Weights of a small class-conditioned image diffusion model: arch unet.
Rows from block 7, named by matrix and row number. Each number is 128 + 24 x the weight over its row's rms, rounded and kept within 0 to 255. All counts start at 0. Numbers have three digits each. After the name is the row's rms in percent of the matrix's.
# emb: conditioning projection (model.mid.0.emb.weight, 384x128), inputs 0-127
emb.73 126:155097137116129124138079135144141089132096106118103120135098107139144134166110116090135096124123118125116246109125133154127152144156133127119086148153137101112107129129101155130128163128116131084136162131115125123098146126127120142134112111093095131138114150111122119181113152112156201106096108128132101094120141114171132142114127091117141140141156120125130107126118104151117128124058
emb.74 074:135119204113111105139131051134125150122135128162098123142166135138142148173097135119147139135129158105126162108078109137134108139147108127162158126154116112129135127133116148125136191087181117139106124143101116109121116118098157098157139167116120102123162125160134125116137117124133123145152112141138164140115124129044108131151138105156124160118154164135107135111131092159134094151155
emb.75 112:100112090107149131158117109165168132153141122093114123111156109128107117159127097081117127145105134141148185141098104103121134102123125136105123113159165133131084112135113093131123087140131133121096120167093132158055139128120111106137121138137110128142124125152165134077120128140132089092144137168079161145113111101184134146126119110126148139143153116180188133095127123134096140146120
emb.76 070:127140123125140125110116143124063184130142128138110123114166147101164168087122115120126135140162151150114113152175151110137071134141125154127166137092115088091143147110129088141134145112163152106142113079124169160112118116175119118136154163134130108130156119160092124108139122132146126170148152108152131123149152157103138170129160183141131146115161091125152116124177139141111136133096
emb.77 074:099150135127151103150145112133116154137117121109104139151143122119138175100137145102155181146159144139113100129154118108157098137140132124141111130157173093100116140116144112136133110139147104128143148112151145158133145128114078108118112149063130146148163110139105161195118149117123070103159102149109144088150079185098149126146130168122144152115115122100124139127146149193155129130136
emb.78 089:155132131125106103135120121124074153114120126150141110139109146138132137117143117170124110145114124127130021139132134134116135135138131126110133128109106116141147144137135101132162141115115132126145157050094169132133103121113119105117154119139178160123107140132176145134159057110136077090156105105110129148150131134109137128117118129162148132094118157154122134103167169149120066123122
emb.79 070:103130091144072118153108128126109122139161132113108153174128125164119142124103155133183145103114123097139096109125125123113126160133125109149162143125098112124144163151135113169144130108122113126133108160079150132118129138145079147126133115140157117126151115157131146159175143102129097114149153105150181130150059108077121139130136152143149133109118128104119141170112126143142125138219
emb.80 120:155118153137125127111098095124161102135140105128093117131169111168096118162105137059138130145110133120141197101070128110128132134118121146137109154113131083144136134103145157127133105131100106079131095154096135143086143140135116080097142124086156137121113131159128140095119119104119158153140129106125132128135083138180148152152140145111136146150176092153161126155119104086124157134117
emb.81 138:108153129133161125144094103139184138145139105121146109142158088151099165175146127088167137116136129102149148102086124151118124103131132133118101172105120086118100154136109155153100098120123129088109112119104102120090152128134145090116104110135122128131141116128158130120108092100121141129177193093079129140117164142143134124118115118143134154144146081175165111158114124148115159134083
emb.82 122:152123159108189129126119086112113108109122137109164117138109112150146151169166136119161117137130143108160114111116137172146123132126136138124188137122105117132135134097129164127159154140181116122161111121123126119138103153136135123158143147121186131136128149157169138159133113151158132134138114122130196086118138166184130134170162149112174135123159138115155130149149177120162113159167
emb.83 094:140121134134138109102105110095070103125166134132132121127136140139142130115108158083090126134128138136109151136164142122102165100141114164130152087162134125122122116066115115104113087144153158103117117141082121114160152127145144109123143124129083123109132142207119126161146109120124115107101099109094146145124105128137106117126102151092164136151138105125039156131177141131146111127156
emb.84 120:112118113114119116118121105135131121133133089131152110138099099132101137120120125161101175139115106134139187120112126119149094125157102098152134123159110129122115122171125123152091082095148139071075137125124095168107105095133082106119112110149075123105148133111140113064110133138128116148151094119129149154115145122136122143114077106138112125077108088121139087124095096156109153090096
emb.85 085:097093138119132103110153138150115120137123091100114113129135119114125114116117128095098134087110115138106219144123087137112089110145101103124102140100132145144130092120121159105142158107109121073124121116109106138072128137121124126097124115103105121131119113106100126150100168183118087130125061158137095066088128120126140101123127117147103134125088114157116097104135148132118162146132
emb.86 057:148147096108107125109084122112145129122164144127117110119107106155132127131172136150140137108166163112129101147105108155108108126156148120163176154109130119142085139122113112122089115121155088158110106114134139139055121194130145159132136142103115118136132170117110157129137095112127065105147149139099114152122107179117173118097114132156148171126154081133121131132136125083101099129113
emb.87 131:149085162104096134110144122138136090114111117129133139092097129154112123125122128139123111141114142141115226122104117113154151127121150100084116097143129145096117091165158149126113139130109107121125138124087115124068097124142151143118120148129131106134131127118161123185121178131130110110124100115149101111133141154117119150151132150150123185166142151136159111127122101108135210111091
emb.88 068:109100127088092144139108131144061159115108153110111145154117126161124107148158101140114134133122139083111150106115137120158124118145188143135155158098143094103142110143147110123128145146109165102101113163125154114139152110147112137125154166123184161160118128121101130087103125125177123116150156099150151170146095116067148113097133119154147135147141098086112161127124145107148142161146
emb.89 063:148157138174112108128148091167132096151107145128108111129141094099126131143131128131091132122138109129132143144124122168105073117143152122108129136096142134107148206082133147142129158133148098148146099133099101148147150134130144130180128091144166133116118148084130155147122104132153183168129159128109129101150143159166130105130139144108123134112157088118081131121196086124125120116151
emb.90 103:132105147126145108111108144115156118123111100145124105114167135121129144153147103077142131134126128162114195129162111126115121126122097143105125123170131102134124114141100121140113087118116135082089137139133121159075116115112121122063138139146104103116164132120132145105122171132132152136132113107127114189112112140192130094131077119176151149091149135146117075104114114106117164159090
emb.91 174:090117050130151145151090177130156092125122126127156132131047143147131120144142129114145128144131130123122152179087126121148117126139135136131124108100070088118122134127122112128117129130147159128115124130171185110119115136134086112160130138104116134121120128117160129099152119128121029140106092120101159105138106130162126134144102148129108139080124127109148145169134128130140139141122
emb.92 098:150122140101144118144108114145174150160130130143137139133126118148094136180130130104130142152146165116159199132098164154108105123139120140132110093159146150109149130128144092132139114126123137128094143094095114164126140160137095115108159124170136149155164144181170148116120122130158151146106150119148111149139176110205164150140120111102126136148103135148162109109148117118140175116083
emb.93 145:149127157116125125114111142129150137115141097113161085132158124133089137101116123094134132120129102147140177105127135138055115133118131119154097176165141102076117117107112122150133154111115115126100130135156130179074105103123141140133172116105128113115145148120116128072120127154170191122105124147137098110113128100109134151094173120110123134079113129170111104108089112148109141139088
emb.94 081:118124149085095140156140080141159139136153127122059136111149141117171163168112113070127135171127091071126140135116155138117210109154142098130146110146150161118149136115116111148111127095143110123116156148106125141138111123133127088138119141109127123097151081129111133114157143140116112119125123146131093122102149165105083129129113140154130088124161103171159108140158114125142106100122
emb.95 092:159108113111136157119144147135126125118173125151132127121110139117136118139105117107133116123119120116163197155173133104126115118109125110122095120132138175128125115129144109148111115151128167108117129156106149086123131123118096129130132102117140111138151113119128130123110204138154206138120151148112102181150160162189129115115116130123094160116188141123169150113136154107108195101125
emb.96 082:154153077129148127140115124106143126153166119098125129101117132133078110153133144137135122095140135117148178164132105129120124114128148099161137147099158178093141096111145147131129142135099129158152142122162131128103104112142157135106145171115100111106124150149106173112121100149132078165144133117170168121148066139146110091117194149147114148102106171171139131172133098136120132140135
emb.97 103:104099091115118126152147174137123119159117129170106143128123149162133140125152140115109157104145134181136215116124163121099080103103121134114118168134130103140119123132141176131132153122069096121116128073102131122117110124129139145106154155121101131129140119108154131115140109150121175129096100087136097111140080153149098118109182121110107123101120098119142126148136105161140100095109
emb.98 125:100103077138145128128114123143147122128132132137114127147092111134091141114140110116108142126133103128116227107134117136133153128149117121110100163134137134100104097126116114121131158111101106112126135163200122129131147107116115118121108109159127126137100155127102124111123176133149210137136136134144119133109192144117117154122082128134130148140092072137131117118129094130114206113121
emb.99 105:084119140119131133130113020154145089125129115125116110126102128153135116116090103145146140119169129126110162132149117130114103109126121093101102155159098142137120104125134132120123158102126094107074155099140131142166133125137110171154119107133105098093113146111110101101122087149089179131140126113129069114151088093093146135108109128099155143146116099132137121137127137161111103156144
emb.100 103:180086119119076123121104139137159180123154086083141091113104117128098140107108096126131147130110116133139152159138124155133118152133118142148129137119125099132157139133117140161100152084128127138080143149107135142078114127131090132155128119132112150141154125142118114094130170159118145150090107143158089090094139120134161158092095102125114110088127101112106117089097127189117159092125
emb.101 111:146138181119104116125134127090117120099116128116116094129127127122109143110128133087105128121101090194142187120113130127073096098134145118090151127161154122150122118091103122101097110149103089105141123145115096136163091152093169083124121158132081120101150125112144144144126112092122174124161128117132097134087051127142111155124144109130105103110147142132139104140118136154121126111128
emb.102 106:155098197120139147130146184137132137136137118155130131138121119156120126150168122134141124097139147126106215159103157125092129125175129121158100135169148149114115092122087145103155171162094115104121139141113136128101098121101151127132143142099126124138131143112096130181096156131153176116135088148115103097102121128144110132138177155134132129165126112166127115079130122116136120121104
emb.103 134:147099174133146108117143129127141085115100114121104116132146134123116128123105097074123099082122130154140200123103106124088144116146138105123108147145100175093117109145112170129140132132158113135140140117080107124123123126106163147124123119158117113112133151156130113128122121108125200117145123147147165138123178165165101103149125116105135149109112145179132084048126112118143128125104
emb.104 108:170115170113159108099140054158130098105135121120150103116198140117118158158117114070145125116106120141108111147124125109113133100147131104112049126129138144115154116143116159136108109125154109155115159113084127122110117125130149131135142135140108113112147149174143130125149117111132173112168049122121122145127094110143135129145154114115125129074122120156136132087120094142142116100127
emb.105 098:144151137127156101111109062108155084116114118126127114103130121126119128111111127133113128106113106151104171187150135115103130115147110120134094125190130156111134128146117138145145123130111079119135130110172103153092085129126127162133100099133100094116158126138082105120126138143118115129125094151134148073103072131095152113097095138120120118104081121132148152174107064132115145105112
emb.106 088:081091133143143110168095152123143095152121118161108154130102154151150098161147147131144113119146133108141193150116121142105098122161100127125135154158134123105111137127112080111116120139127113096125130098198102105111134127137116083100156136138134144139153139125148126123127125130144141131144174162088075171106184163147101116114140109115108145073109126105125140154132107137100123075122
emb.107 128:139115178131091095125135072128120134121159101123076119141165127107133126109115126124131150106116115150124173111094138103092108139148120127135138105203146121153119099140104122111106131087119122130106126150115105112151132126134201107080096114174142140142133094135096143112096111106137162123135118137144200173134075139131137120120106110115126134133120126141110098132108113126096073135135
emb.108 096:160090141128122123090116066146114114123110081099095088129134133122124109108097111113141156132149107150110158108084113118129129108167110128144109181085141147097121107116100171130113123144139120113138163109108105106125073106125167114134135130152164125124131125080115094135121149124096190098102126131147090136108111131121130102135126091099110122070099125157129085113151140097115135096142
emb.109 120:123102137116106144124106076143147105128110069132074129139096136143109094142105139149114145119139102121110187166140121138089123082110116099103124129159129144087121123098099152136124184146101093120127155124105113113109115128139156126155128115116102105096140126140093111113119130150134203105102136145109064119110147147125131122088151124138128157108082111146101105130079135157119113112118
emb.110 111:152082183104133120132101132146132117141122073131134095108158115137109127094126135124109155110126126126134153115122145114113106115118130115085130104137169108115125087131141142160107139094130094102106145137090121133139133134142118074092114114200119135132161138160166087139141147159121148128118156098142086147119167107192145186096153114129126123185124099137143115148118125158118148099132
emb.111 092:136138114112112155130127121174231125159103156127125156140124152138128126111158133099116117143134122134153103134082105128134160110124133148146126159102097128155150152114138079167143119140114140136145147128183148151110127118130115059147122126135140124119143141125135124037123113156152133107124123113100163132115111142129128128156124155140109120109114094135132154119142136159168150189095
emb.112 117:131108103127155144119110136112160104135103124114201127133128120095129125120105157076168141151131139124101196177138144125126137096155122121102090112143113124147114104181109129177098131101129129149112158138112139113074133121135120128145116117109100118127134123135120094129108106123123083141130066114145122098113086110092122129120095117130140127071096103143168115173083101144123135115125
emb.113 146:132113176135147063120091051115134167127103102105110108138157106116124132118104113094156144095104121125132151118143125116080136122146119115084166135191149158134126111130125129117124094113101108126122122157107124107119112130114132126077099094137096137131136112125130134137096093119144183147159137143147163172125121121141138120111101107152118138161127144148116101059117102141110099092128
emb.114 117:160129139139139119120128093129122124141121096116098122124154143147178137157121118116149113146072153106148126151081136137155152095157118127119179101154157160119146118127133168113109132136158103065127147073123129115126144114158154052097123130178110123146170129123140127211124100106099100111120134113133168085116136117136116113121119138133143117148152115114145127115127131126142076123134
emb.115 117:158134142116142102146130115133158127130122111120112088106160124158113125146138097121101134100104118132143187110112124134050134128128156112141138112118140142159105138121145095125115080093127139079089119176161084147118140106111119112150098077115077118114103088116132117110115105137125121118113147140141192152122121154196139132144107100093140141168130097109124155113136164133109124142109
emb.116 119:146128145104140155155136086112157124116141108150102134157121126135115115089095109137109125121152112126112177116124159128109153123165127098128137111168106098119149108158108138108094123106103098160081151161185126118119118138130145101121121126096118097127111112129083114109090136152119130102126123171161090160104047129091153121123105100125106135110076153167143138162103108147112128088148
emb.117 092:119139150146107089132103149145188144151124106116155121145146177144117168118114139128133118126110115136131243133109123167138105112109155127109117139129107123137100115132150134119127138108122133120115090149100115144117098161079137118136146082120110126133123131140160106141146162129166180092110129123134133103126141131174141109111146114126126126130122104140161155137163112136120220134132
emb.118 065:120126166138151124144135157142043137152108095184128153099136107112111138126139148160146121160140135114158080143160166131129130088120129089155121100149121153174151164152156151134154137143123140124138072144118117116139092097131095106114129074129154132114129108118121148118154130136129084124143127170122146120160099136075105179119134142129156158139119120126149117109126137161176130118146
emb.119 066:131152108136126080130146129121143120156132121158182125200072157127123135157138134134190107122149137117141177154148101138166121139095108158149122085123149124125180133117127096147120110130158092108158127118134095119088126145128162095126122122115126153141106144151116136091138177131099171156113126091169158147127125102174100101119146122117141120137148112132131115169143106097102123115119
emb.120 122:178105174120143136113134102134122118152127111128111109112120106143129152150115126101089113105118118115111186141131129119102099114145101093098114156191163170118133109126107175108114179152111102103092130099141113127111139123139147124164111116138067114125140148115109088151090095119117189123128146093133091153121139130113128103114135126128153129142095124161135078138103096126114090102092
emb.121 072:144128162104127128145085068139144187116133147165159158152120124152116183151134133159125156118076157164140096134144107107142093107134118107108122116138185135110138119134125150124115133167137114136132129134125095110084124199122175136114091130107118106117135141160153192120108132096126108110119123113135088126116090095165147126109127120079142129105142107095120124128102124127149136116116
emb.122 067:111096141110093135109120076134075081134114119160161148154140121145139124131129104123186116154107127101088140133144157131135077154168140127157109124097145164160132116135138130147177082142103142132116139157147135150146145160150056078134154147170125109127131118087126149153132136137139167142120154131117192155130106120126117120152161132113134123139147127124121118109097175145143125116143
emb.123 089:119101089145123119121112132110188097123140111125096118140086122141129113092129158137167155129147114120134173167132142122173120101122130123165132127093073178087112138130105149106111216135126155117103116128111121122126140148134115124111140129121114129155107137158133105135139175130142122158115127136105132075145142180106127148125150108120117105117169115199140120129092102132125140120088
emb.124 133:127134111131130045115107043142118137136123093084068099136127095137103125118107122098139125079097102108136176143113133139100120118147134150118149138140104128125125121117087142092106131086136128116106124124133129105150113107124154130085123118141131139122140096118141146121087062101135177166149185119121135124117111155167123114130139118120120121188162115141130135132114119141122134115116
emb.125 126:153122176125078112110088116115148108118139115139140114145154138149092113143118131106140111113130131137105145110136128085102138120109090112115147124221091165143124098122121115147125123135135176147116123153148103154089145126110120104085143117169126133132084102116110116152119115130139196106118139133185126186119151095133153104143158144140138107134172134127128133139074141094126118135113
emb.126 105:167139166150126109158160125137051133119110126096080154127171110128122150135152155074138143134127128155157026100157110142129136124131153125135121122104131153055134120101146107131130120139123131133118121136148114132132133117135174131104147131113134132116138128136131099078151127158132094120153106144128138110125097139077142141159160112110133129178105138124163124115144128116138084111148
emb.127 072:079096091085134139089124155136100096153110146153104143113147118105124117122146110103119115146137105136143142156125155153127166095128153097154128100128112109133132123106122142141074078129149132151194118105119142107139138143135158145140157119172129141132126151132118155075158091132092136070113118131125113127156139169068154104128134152145084164101143120168123133149108170130127133136155
emb.128 101:148113125125105126102142085129180110102111073131126137113129155111102118111102134125113138119116121120110224132130148128115115093139128105094161120137173120106159093145113115169116125090131116067094151124131140158103127132170139119129122109148110114130149113155148068147126147160084156105108098144161100088102089141124163126098096126135121133106123137091116117136127152155118145120111
emb.129 080:156108116094114118160119112105069100133131130128146150126102110126128115154130143132163127125154102093155144158127120121119117087128108113160117141132109124102074144108136096148148110162115155105143126128118156171138140098149110151107105151112095177100114130166126113060131119144154104147130180153138146137156130126104128115152111079125131130108189092109135106176109079113122133136178
emb.130 087:139081203120093109143099090138174131143109104108142131110131140081141170160094134140096160104135125121143167124134144124098099097109138143132155141110137128096113132117119117130093112149119134093116125144074121128080159123130135070114101121088129119131121109138178152092139105085106168125135165075120159113134151120146112145119117100153112150123110119098142146147114111162146145142118
emb.131 134:118127098117114116131055123118224114155122112083151117141160129115108105127093119121140108106099129137132184098114125140106105128120151095146153108125137161091144100143103096131096123112108141142130151113132104135127132124089108097103121111144129111114140136108133137100131104120101221109132131153141168136088109135140140129124080158139151115144128103106093127152112113103111118111106
emb.132 096:174114194116118111106106126139154134147104095096132120135116114119131112108139110105109135102142136144110137160129124136075156100130125122104185122140167145085142108139086107142104110123181125159108146129127106135075134120094126063124111125105130136103146116156137145091135109117117177114139152130108096115131122131118090134138124110171145103148103109128159074089111172164097142106126
emb.133 104:113102156109154120134101161136094091135139130117104136114089092095116102161091092114135118121109109095097199170100107127122127082099110098126120150118108096083130124108101164139105161110134104155115141121088126137140115130107137155141135145115097121117114107110094134098126097129108131105108138154162117101090123140099137102138174136110117153063106138137073146115119099122124111112092
emb.134 088:138100132139120105134140078108110131110132124101117114143136129137135106144123133083109151162131130174085164130144111132110144126140116093112146163173115159148146118121103149131085135109145159119118110140117093154107101117116092129135139087168103102115149122164080113116108149145130184174153141108126121168148101108133153099061078091089142130158106143159094110123108150148113133098115
emb.135 103:157081112123183120152113095168126099116116121111094123100080110142118140095111161124135131142125114146127153152140136146092149108136120087110127141128089154111103094118105156152109148127156102112089161116143154123156125097133133144156155106168108090147151064126081066115132138134137166118110163166126072131101125148116135166102135138133161146117102126144110114144142117135129148108098
emb.136 127:113098136120117132132125126169153120141123077115158123117107128145132128108094120119094121116129107149112214111161137137138127112111111112157090155148104121085102110130109165138093150118123087131077136144128141152089106101111115171159122097119084080113120131143103114082105144130144152116117127129142078116109125107072144166093133132123128112092106117126083128118105132184148121132127
emb.137 083:103122145097120129129123137164147128135114105111077118117168106159102148120117139097145143113104149109086148138111118113105118115152128077090156120176139129133142131096144109109098103134115142116128141117073133129114122146108143144100121124135088074162121124145150123093104089099113103181125144118097212138110141073159119135147079118138139154095134125105141144124109153112105107143094
emb.138 128:155099162142115130128118095142128102129117083107130091149126109122092142128101117108120142121109100101121193121129109129105131107150098078093087133185125116085124100105124138118116177134103093126105182082123102132112095137149156107165128110129131096117163143118138076144103116152127187120099122124180064115105123126104151133139141119130134125127095133137118128099130137159143126127132
emb.139 099:148104145125084097107110118152100100113121115103110120111111122155135133159134151093132111147106096092130161181146130136102162070128141132115147119131131137107137118086082141119131127110117080126105168133042143112091109130114124157117121138117095117114136156133150112136116146137114157140088129157108107151113130136174137128144101130119134158195137143184144117129090104106120144103093
emb.140 090:096137122131165150120089169147115133147123127129132153157181111151150150119138157107185120142141126100141169147130116135113127117125151123153162135118131138130154153138140130127143152131149119085142120135140165129132163111148158107117107158169139168134119152131106084116139086085097082128133117071141136144167204136113124124127100151149130149072151152185131135153140118120143102126093
emb.141 059:155116160142105153164153090096064123140097144141134124143119162107165135146134152129112144156137108107135076174151130149120175139134149197123123128122149116092130109102145119153147112134150160132088155111126117132119148153150097117145088114152138123156142146146186147141149129130141088149136107142165148134110067154107145106130167131148145141111095147127117148167118133105135172147128
emb.142 122:145134133106101093116119095147213117102148096112131134135134138141109127155119121051110156130098113118137228176105137115135119109141125133135138099139115115132113117092096086124116110128152113131121125171073145145078120141100125110117141111151145118118136133131145135104145173131134137137132147173120147147111087137158109137131138104149120131080147139136129118105136100141125164119109
emb.143 079:159130160124141097132149165122090124149115122155080097102114122139095126120136118044107129130118126087149161135155142122082114121129132113099131127118092130127147097156117160133126145140209150093119146114098148140149129134117099120117125090126158135131131137140127124117108101121133159176178095110132072144108111127133117135118157140121151142204148082127128138147106117119097120125141
emb.144 104:153132210168164141139101062128094139127169143127138140116201115102140127133150117077168131133122116105119085112144143136098124121144134098124102149160174127126099140144133162141125148112135093115138134122128121142097137102122143080149106122154143119146135126119094142171138085121124181099159147113141145117148149109111123140136150121120126151149127138181099082138127108144144105119128
emb.145 075:093110136076164096133149137125137134153091123158100144110122150141122095126140114066119118112135130094084151178142111139118104112098147126133089111159095106115150133171117111123134138121131116150157106108123113151135129157129176083127113144122111092132128120112085105118129148107119135154120108096142143100132081130114153111121104145109096150064157085112079142138106070110116155128153
emb.146 069:114119130111157107122159138109104147081143173121104156142117130131113103148144124119123115119102120128147119090121120129090135102136137158109100139100126131118162125125119123142163111155145147117149135134098134163165091141190080066124148115141159108147140143184126130091111126094134153140158121094138122153167082166107113126145144143069131114096147129098141151115093132142181176110145
emb.147 099:108130105136129112130107125159206134143108128130138119140111092108088109144120141115165134097157142120091229144114139132125137096106106143134146115105137129136112132107131079103111148103109150101124132126124119144100095073115133104092138141157099132125135119092100149105135155142131159119125170153111160107128148106144110123112130139135146081165132080148152121154113121140123159148070
emb.148 066:121082167111190111146143162122180124101154150142103108128097176089153127132121135162136092141145158152132170112161150131119111113077101135153106106127138124098129127128135123146123134127102135086144120135108110124108147102118089071129124107132094125129128128141212142127136132124104153107097142072118099149136147149151155119117155091110134126161135174125097098128139112108148136116126
emb.149 124:124140104147135128135130102139107149116122137141097135140106141129117156119118146175136123121142141114153026140096124127159164159132144123124148154168090073155132147119140161130141133120142115176120132119134133118218133103125124127123118125133129124138124133121142112103126097134114046134126096089121157176131134158145140126166132147118126104086172145125139147168154152132135107138137
emb.150 084:163103150112135126103102091108156135129152156185104118112131141114091150106141129088184119117153128124125181117127128139088115105131134114103156112174178132154124105141118166098114176109110117119112133139157129105057108122119120117136121139115082080104117139132117113119095124120133133143136085131125075152136151099104119147106161126078124096112099141101174105136125137119127163127142
emb.151 069:153141112133157159100127106165133107134122136098154094132139138125129114101128159163115160142125149162125163118085151142160162118158117114149114123093133136065145134094137134157117133104083118112148161150104144124128153120143107115117151078130144158099134083161094069155107121123095098110109142126103135146139125086154116141126185129126133111097151174131109180096125096093108110131112
emb.152 096:112096116106122114136126160122181123160116113107139100147139120155128111126121110130120141098116115151114189174117110095110106136128125136146146102131119102137127129131131057124095095100142166153096124134108143142121097127099088153068133090118112117120136096109111147124101180117135119113118124146120149165123095128090145122111093123166110117083073111090152077125128098101096129130093
emb.153 076:194120136152104184145127124149075128152152140184116089128153133124134147163153128108178125132129125121114191115134137128140091138154170145112152106131117154171095140133170142127166115153121134153114144128130143153108171149129075096144127155101168157128137115143113111124181123105134167106155119143149105128146114089135120124131111123147170149111148132125132166119097137144135126131092
emb.154 114:145092157143149078137109079136109119150122108122095102116181092133115107130126120110112132099133141105116144134132155123059111136135136134101124160191134163131109134129136162131116132090119124101125134150103124128082137131125139117052085144160119122125110091111111128132092096127130201157119165124124112152121145112129121125100121110144164105166119100173139123099110118118132087116134
emb.155 126:130079123099122137140135118137174101135118108095165105132094142148097122140109130085105114113105106102102187124120138116145116092148116122095094154144073118100108102129119139126126116139115112139105173113111108131088115147143138150121098130082119114113143144125151074139119112140121176126110115144137052083108099119053142141147096125132114131091102105125100149135113137147143117119110
emb.156 116:140105163123146142139115114143130111127128062100187103102125128134127130091121092109094157126130126154119189168153167114113093144145121105114112105165140135124137100169114163153105151142135107118091125154106118131114133143141113099089113113179114112155170098189128111115119138152132140134092114162146119117102162107122130132098166127116115123132087137116136146115111120165134194137124
emb.157 120:131106167116134116127097141136143119121127105146208104127170106159112103110123119086080127110114136137117175141151138117119106136133096137144084147182090101102129094139131149145128147110103117098114154103088113127080132116124136133062103125185119121131111107107111082135127115130138191133088084127121092109110152130130124121138123119135155141099153099133115089117119153129138141116142
emb.158 098:173117157135113122124114156126118105111111097102152151090110138176127135145108100119157124156121131128098167159165119107108129163100129106133154140151096169128121106149119123153099149159084120165124108150112138126084149142144127112084098152114107129109135101100113125159100127124113164133134096106141188086116089115112088142145138093132099166178155182159161126124117143110141147145129
emb.159 114:200113173120115096113123100099085129143136105121143111095156136115143142150081104128107157095141134128093187145163135120082131080113108141134147126126114142101114084104090161133129169123105097130096141118150131124120091131133158121137114120128115117135131102105137103125130114121114130089131110133153109134091150155130158155147153127140069130121122149154130136102084114130120181069150
emb.160 071:140099153144110123122162132132201115095126086123133106110125142122114118112144108117135151126128123154149214094114157109158134138146135083110132135109138179104154116171156156134133100133122147139143078094132147142131147144110149111136153146130110161145136124127115121172093134081118217119144097108126139116125111171131132156117144128140129144147088125136135123132153101097128170111130
emb.161 099:194098151116128123111118126111129112102135101103111106099093136133138115175144116157100115110109125128107233159122152103154113104118135135160144158122134131139093135124090121087122193130113117138119118168178119175106110134140161153122097124137117102158136144104134141158113123166137122098124129121123098108140103142138122120144148129102144102148145104133134124158101076097131166124128
emb.162 119:162145128121151136162122077119107141114139126134093135124136166145126146136141126131104134131109126145129015134087142150145152144119142123094155130109150146106129120093111116137174101128090098187139137105128155132129147125131131115160124144129104120142152126115099156083146065095135053119148124089134106130129097115111142120118097126138120127099136149097136143127128124135171095151137
emb.163 116:113114159146157084143130066147138123149099120121112096102190092128087137142136112088169132069106123099114129090109126156123125098159121109108127129137154115130124104169124172123110097099115142086093104145117128110114127101113139101084125100143109144133118083125111116101115114094131149143154154137098142169104155124139127120140174102154165126150104103156151094099115099128128116108113
emb.164 135:097146141111103093148126070130170140129138133107094128128188082131100114133139135117149141128112123154108210112112149121109147125129112131161144142184175118133113138117138111144110087100128136122112157147136102143095114132111159162106114117162139147116097115132107115142140111126152190107134184134099196124117125131147135111121130124145143130175124130174124105150112126118124098143096
emb.165 129:189104182142121108110123082124117099134122116128112138104133132174113128147130141106146119130104134126100120167154155134144137135141159129124145135159174161132145114109099140135131129134175096122128150118126120103134114126138158047084105146159121115140156110134136133161109104102133159140124061104171137132146168110162133099143156140138147148174126154194157136131108159127151148122126
emb.166 096:123096158134098141136110078140158114109136132096132131135148130131126112161127114082139116118154131098068193130106135122094117089136107133113117125169156135108175113122123152129121173108156128128132136164126138127126085133128175073094130151138150096137094148114158062172135162145131144102121120148134113108136169098161132115096085144111111126157112117171131131121134116124114165123103
emb.167 085:069123157131137115125071080125127106135121122168082099104087103126110112155114117071148119111129130118099180112139125103096099125131112118134133149135106144151135106097136092134108126129135164092124166124125085146121127146129146108101096117099095128134098104113086086135107141124121151165132127138103125179157160110140124133075151145100097141154103081122149119132121109110115178117114
emb.168 118:118089178144129128145079109146075091133113113121131125128124116133119086134114121085135121107120114114114187130181147126097128106152117149150140170174106119103129106131099165143117181133130134132103127122125111123090090139129178147119129146129159106132154081164122126157124109148114191154099097127145163142149168157119130130118164108145121158151148144146146095096125095143138128118148
emb.169 062:144135146138078135141132056096032144141116124184142160127147098166126155135165133129123132121187108125135132118109154133100152125112140140152144144127108158107115099113142103143138103146100131127118126117119106141122144136160131098145145112128132104165141148173133102150116142113127115164118119120133144137098116180139136148147126126138149159110114188181118144111131129080151119158160
emb.170 099:141127150126134108137130087131077120151113092105111091112193111087147150125121127128143159104160122136108151124131122144096151147114137103136149160111152139146099118139103185121097131114114129117103145127125127142131135102149129135101130138167123094112143119160121143084128140124132210142147159138113090145064152137192151137067123114112131118130106145155147110142119131165098157097120
emb.171 134:147101145109125127139117122129108112097126135125134129111159143116120115089109140097095124125119132122127122141176165111101134081139111097150147131181131169104098066145118171108122126132115090121090136126138134127080137121105192150134097117156096097121166085119070115130097101149142158121135113127158074147118124102082146140138143130137099125125116101160099097114103094131147118086136
emb.172 103:171110101147143145123082131142166114106138102122137131115117123150109137130135113089109136160132151144139166159133148101157108107137138147106113154148082154154130109141092140138118146104140135167119168121046123119113130141151113123102130171169170103144144153140146065143128163146144144107105072124112118136139164076113130157115146119117115118123099107175125098159134099139141153098123
emb.173 085:109092098119089111119117090097140123140127127082135138137124111082122109124136093157112141117102139112128214186107137142150112094153137116138098121114157129120121099110108168102114152082078129104107122151134138137091122076116094117112156122133138131144146134098102119113112111155136139087096081165118113163114146143127122117158099103130137113092157094121107089150119097129099130118142
emb.174 083:163132150132105143138089177152103120121158113161109124128102144111124117149099109077156101145095121071120224087101146126174109117150114104071124119145166128121145126105132129107123121128122136096129136121196120133152149145125095112128140138125151137120126123125106117185114143120120137153148131133121168172100094153163108127106120126097117165115123130147112131151110109126135159121132
emb.175 072:114135153111149130133133179164166130154116130142083076143167162166124135146111094117129122148139139106161142107138091099129134143098150135121130154178145150135127113145097142125157134147177130144139170089165150111147095168124155158110118096131105095146114155123143161139139150157141128127146072156164162129130166159157110106134159146180136125167116143139103118095130095131117132130151
emb.176 125:132118145139194125131094091145150122142112116116116095127208109121134142158117127105147103094100110128118129120075094139124104116134118129111139168104156096095116133136113165140119132124133117170143075125138116143141140136120161100093141111125124132112143079126143150131128096133146151154169110108113175126118141102112131111144156128135128136161136095209207133144108130124131117143135
emb.177 130:109117170126211128137071104132130099135116106127128110112187114119092120136156104080119137114136141123150173163132127112109138127142128146127093126154105121088098115129140184148109146109127120136141141125101114130084148115093159122068118139147139111127162107108159101114116110133134175153107096122097168147107165137118144131150141100139122120132141093150160095114127095099132145111092
emb.178 134:144103181119125131101135125134064114136134135118124135121137115142147092161132135097144121111110136118154179124147140127084147109127113093130144154183109145106137081120135177137146110115125099079098151122088115116104154139126190102107119135141125118125129120117088133173110087136139211141143111116157136143135166121141114136122162132135139142174125123137145090090105136104133084136140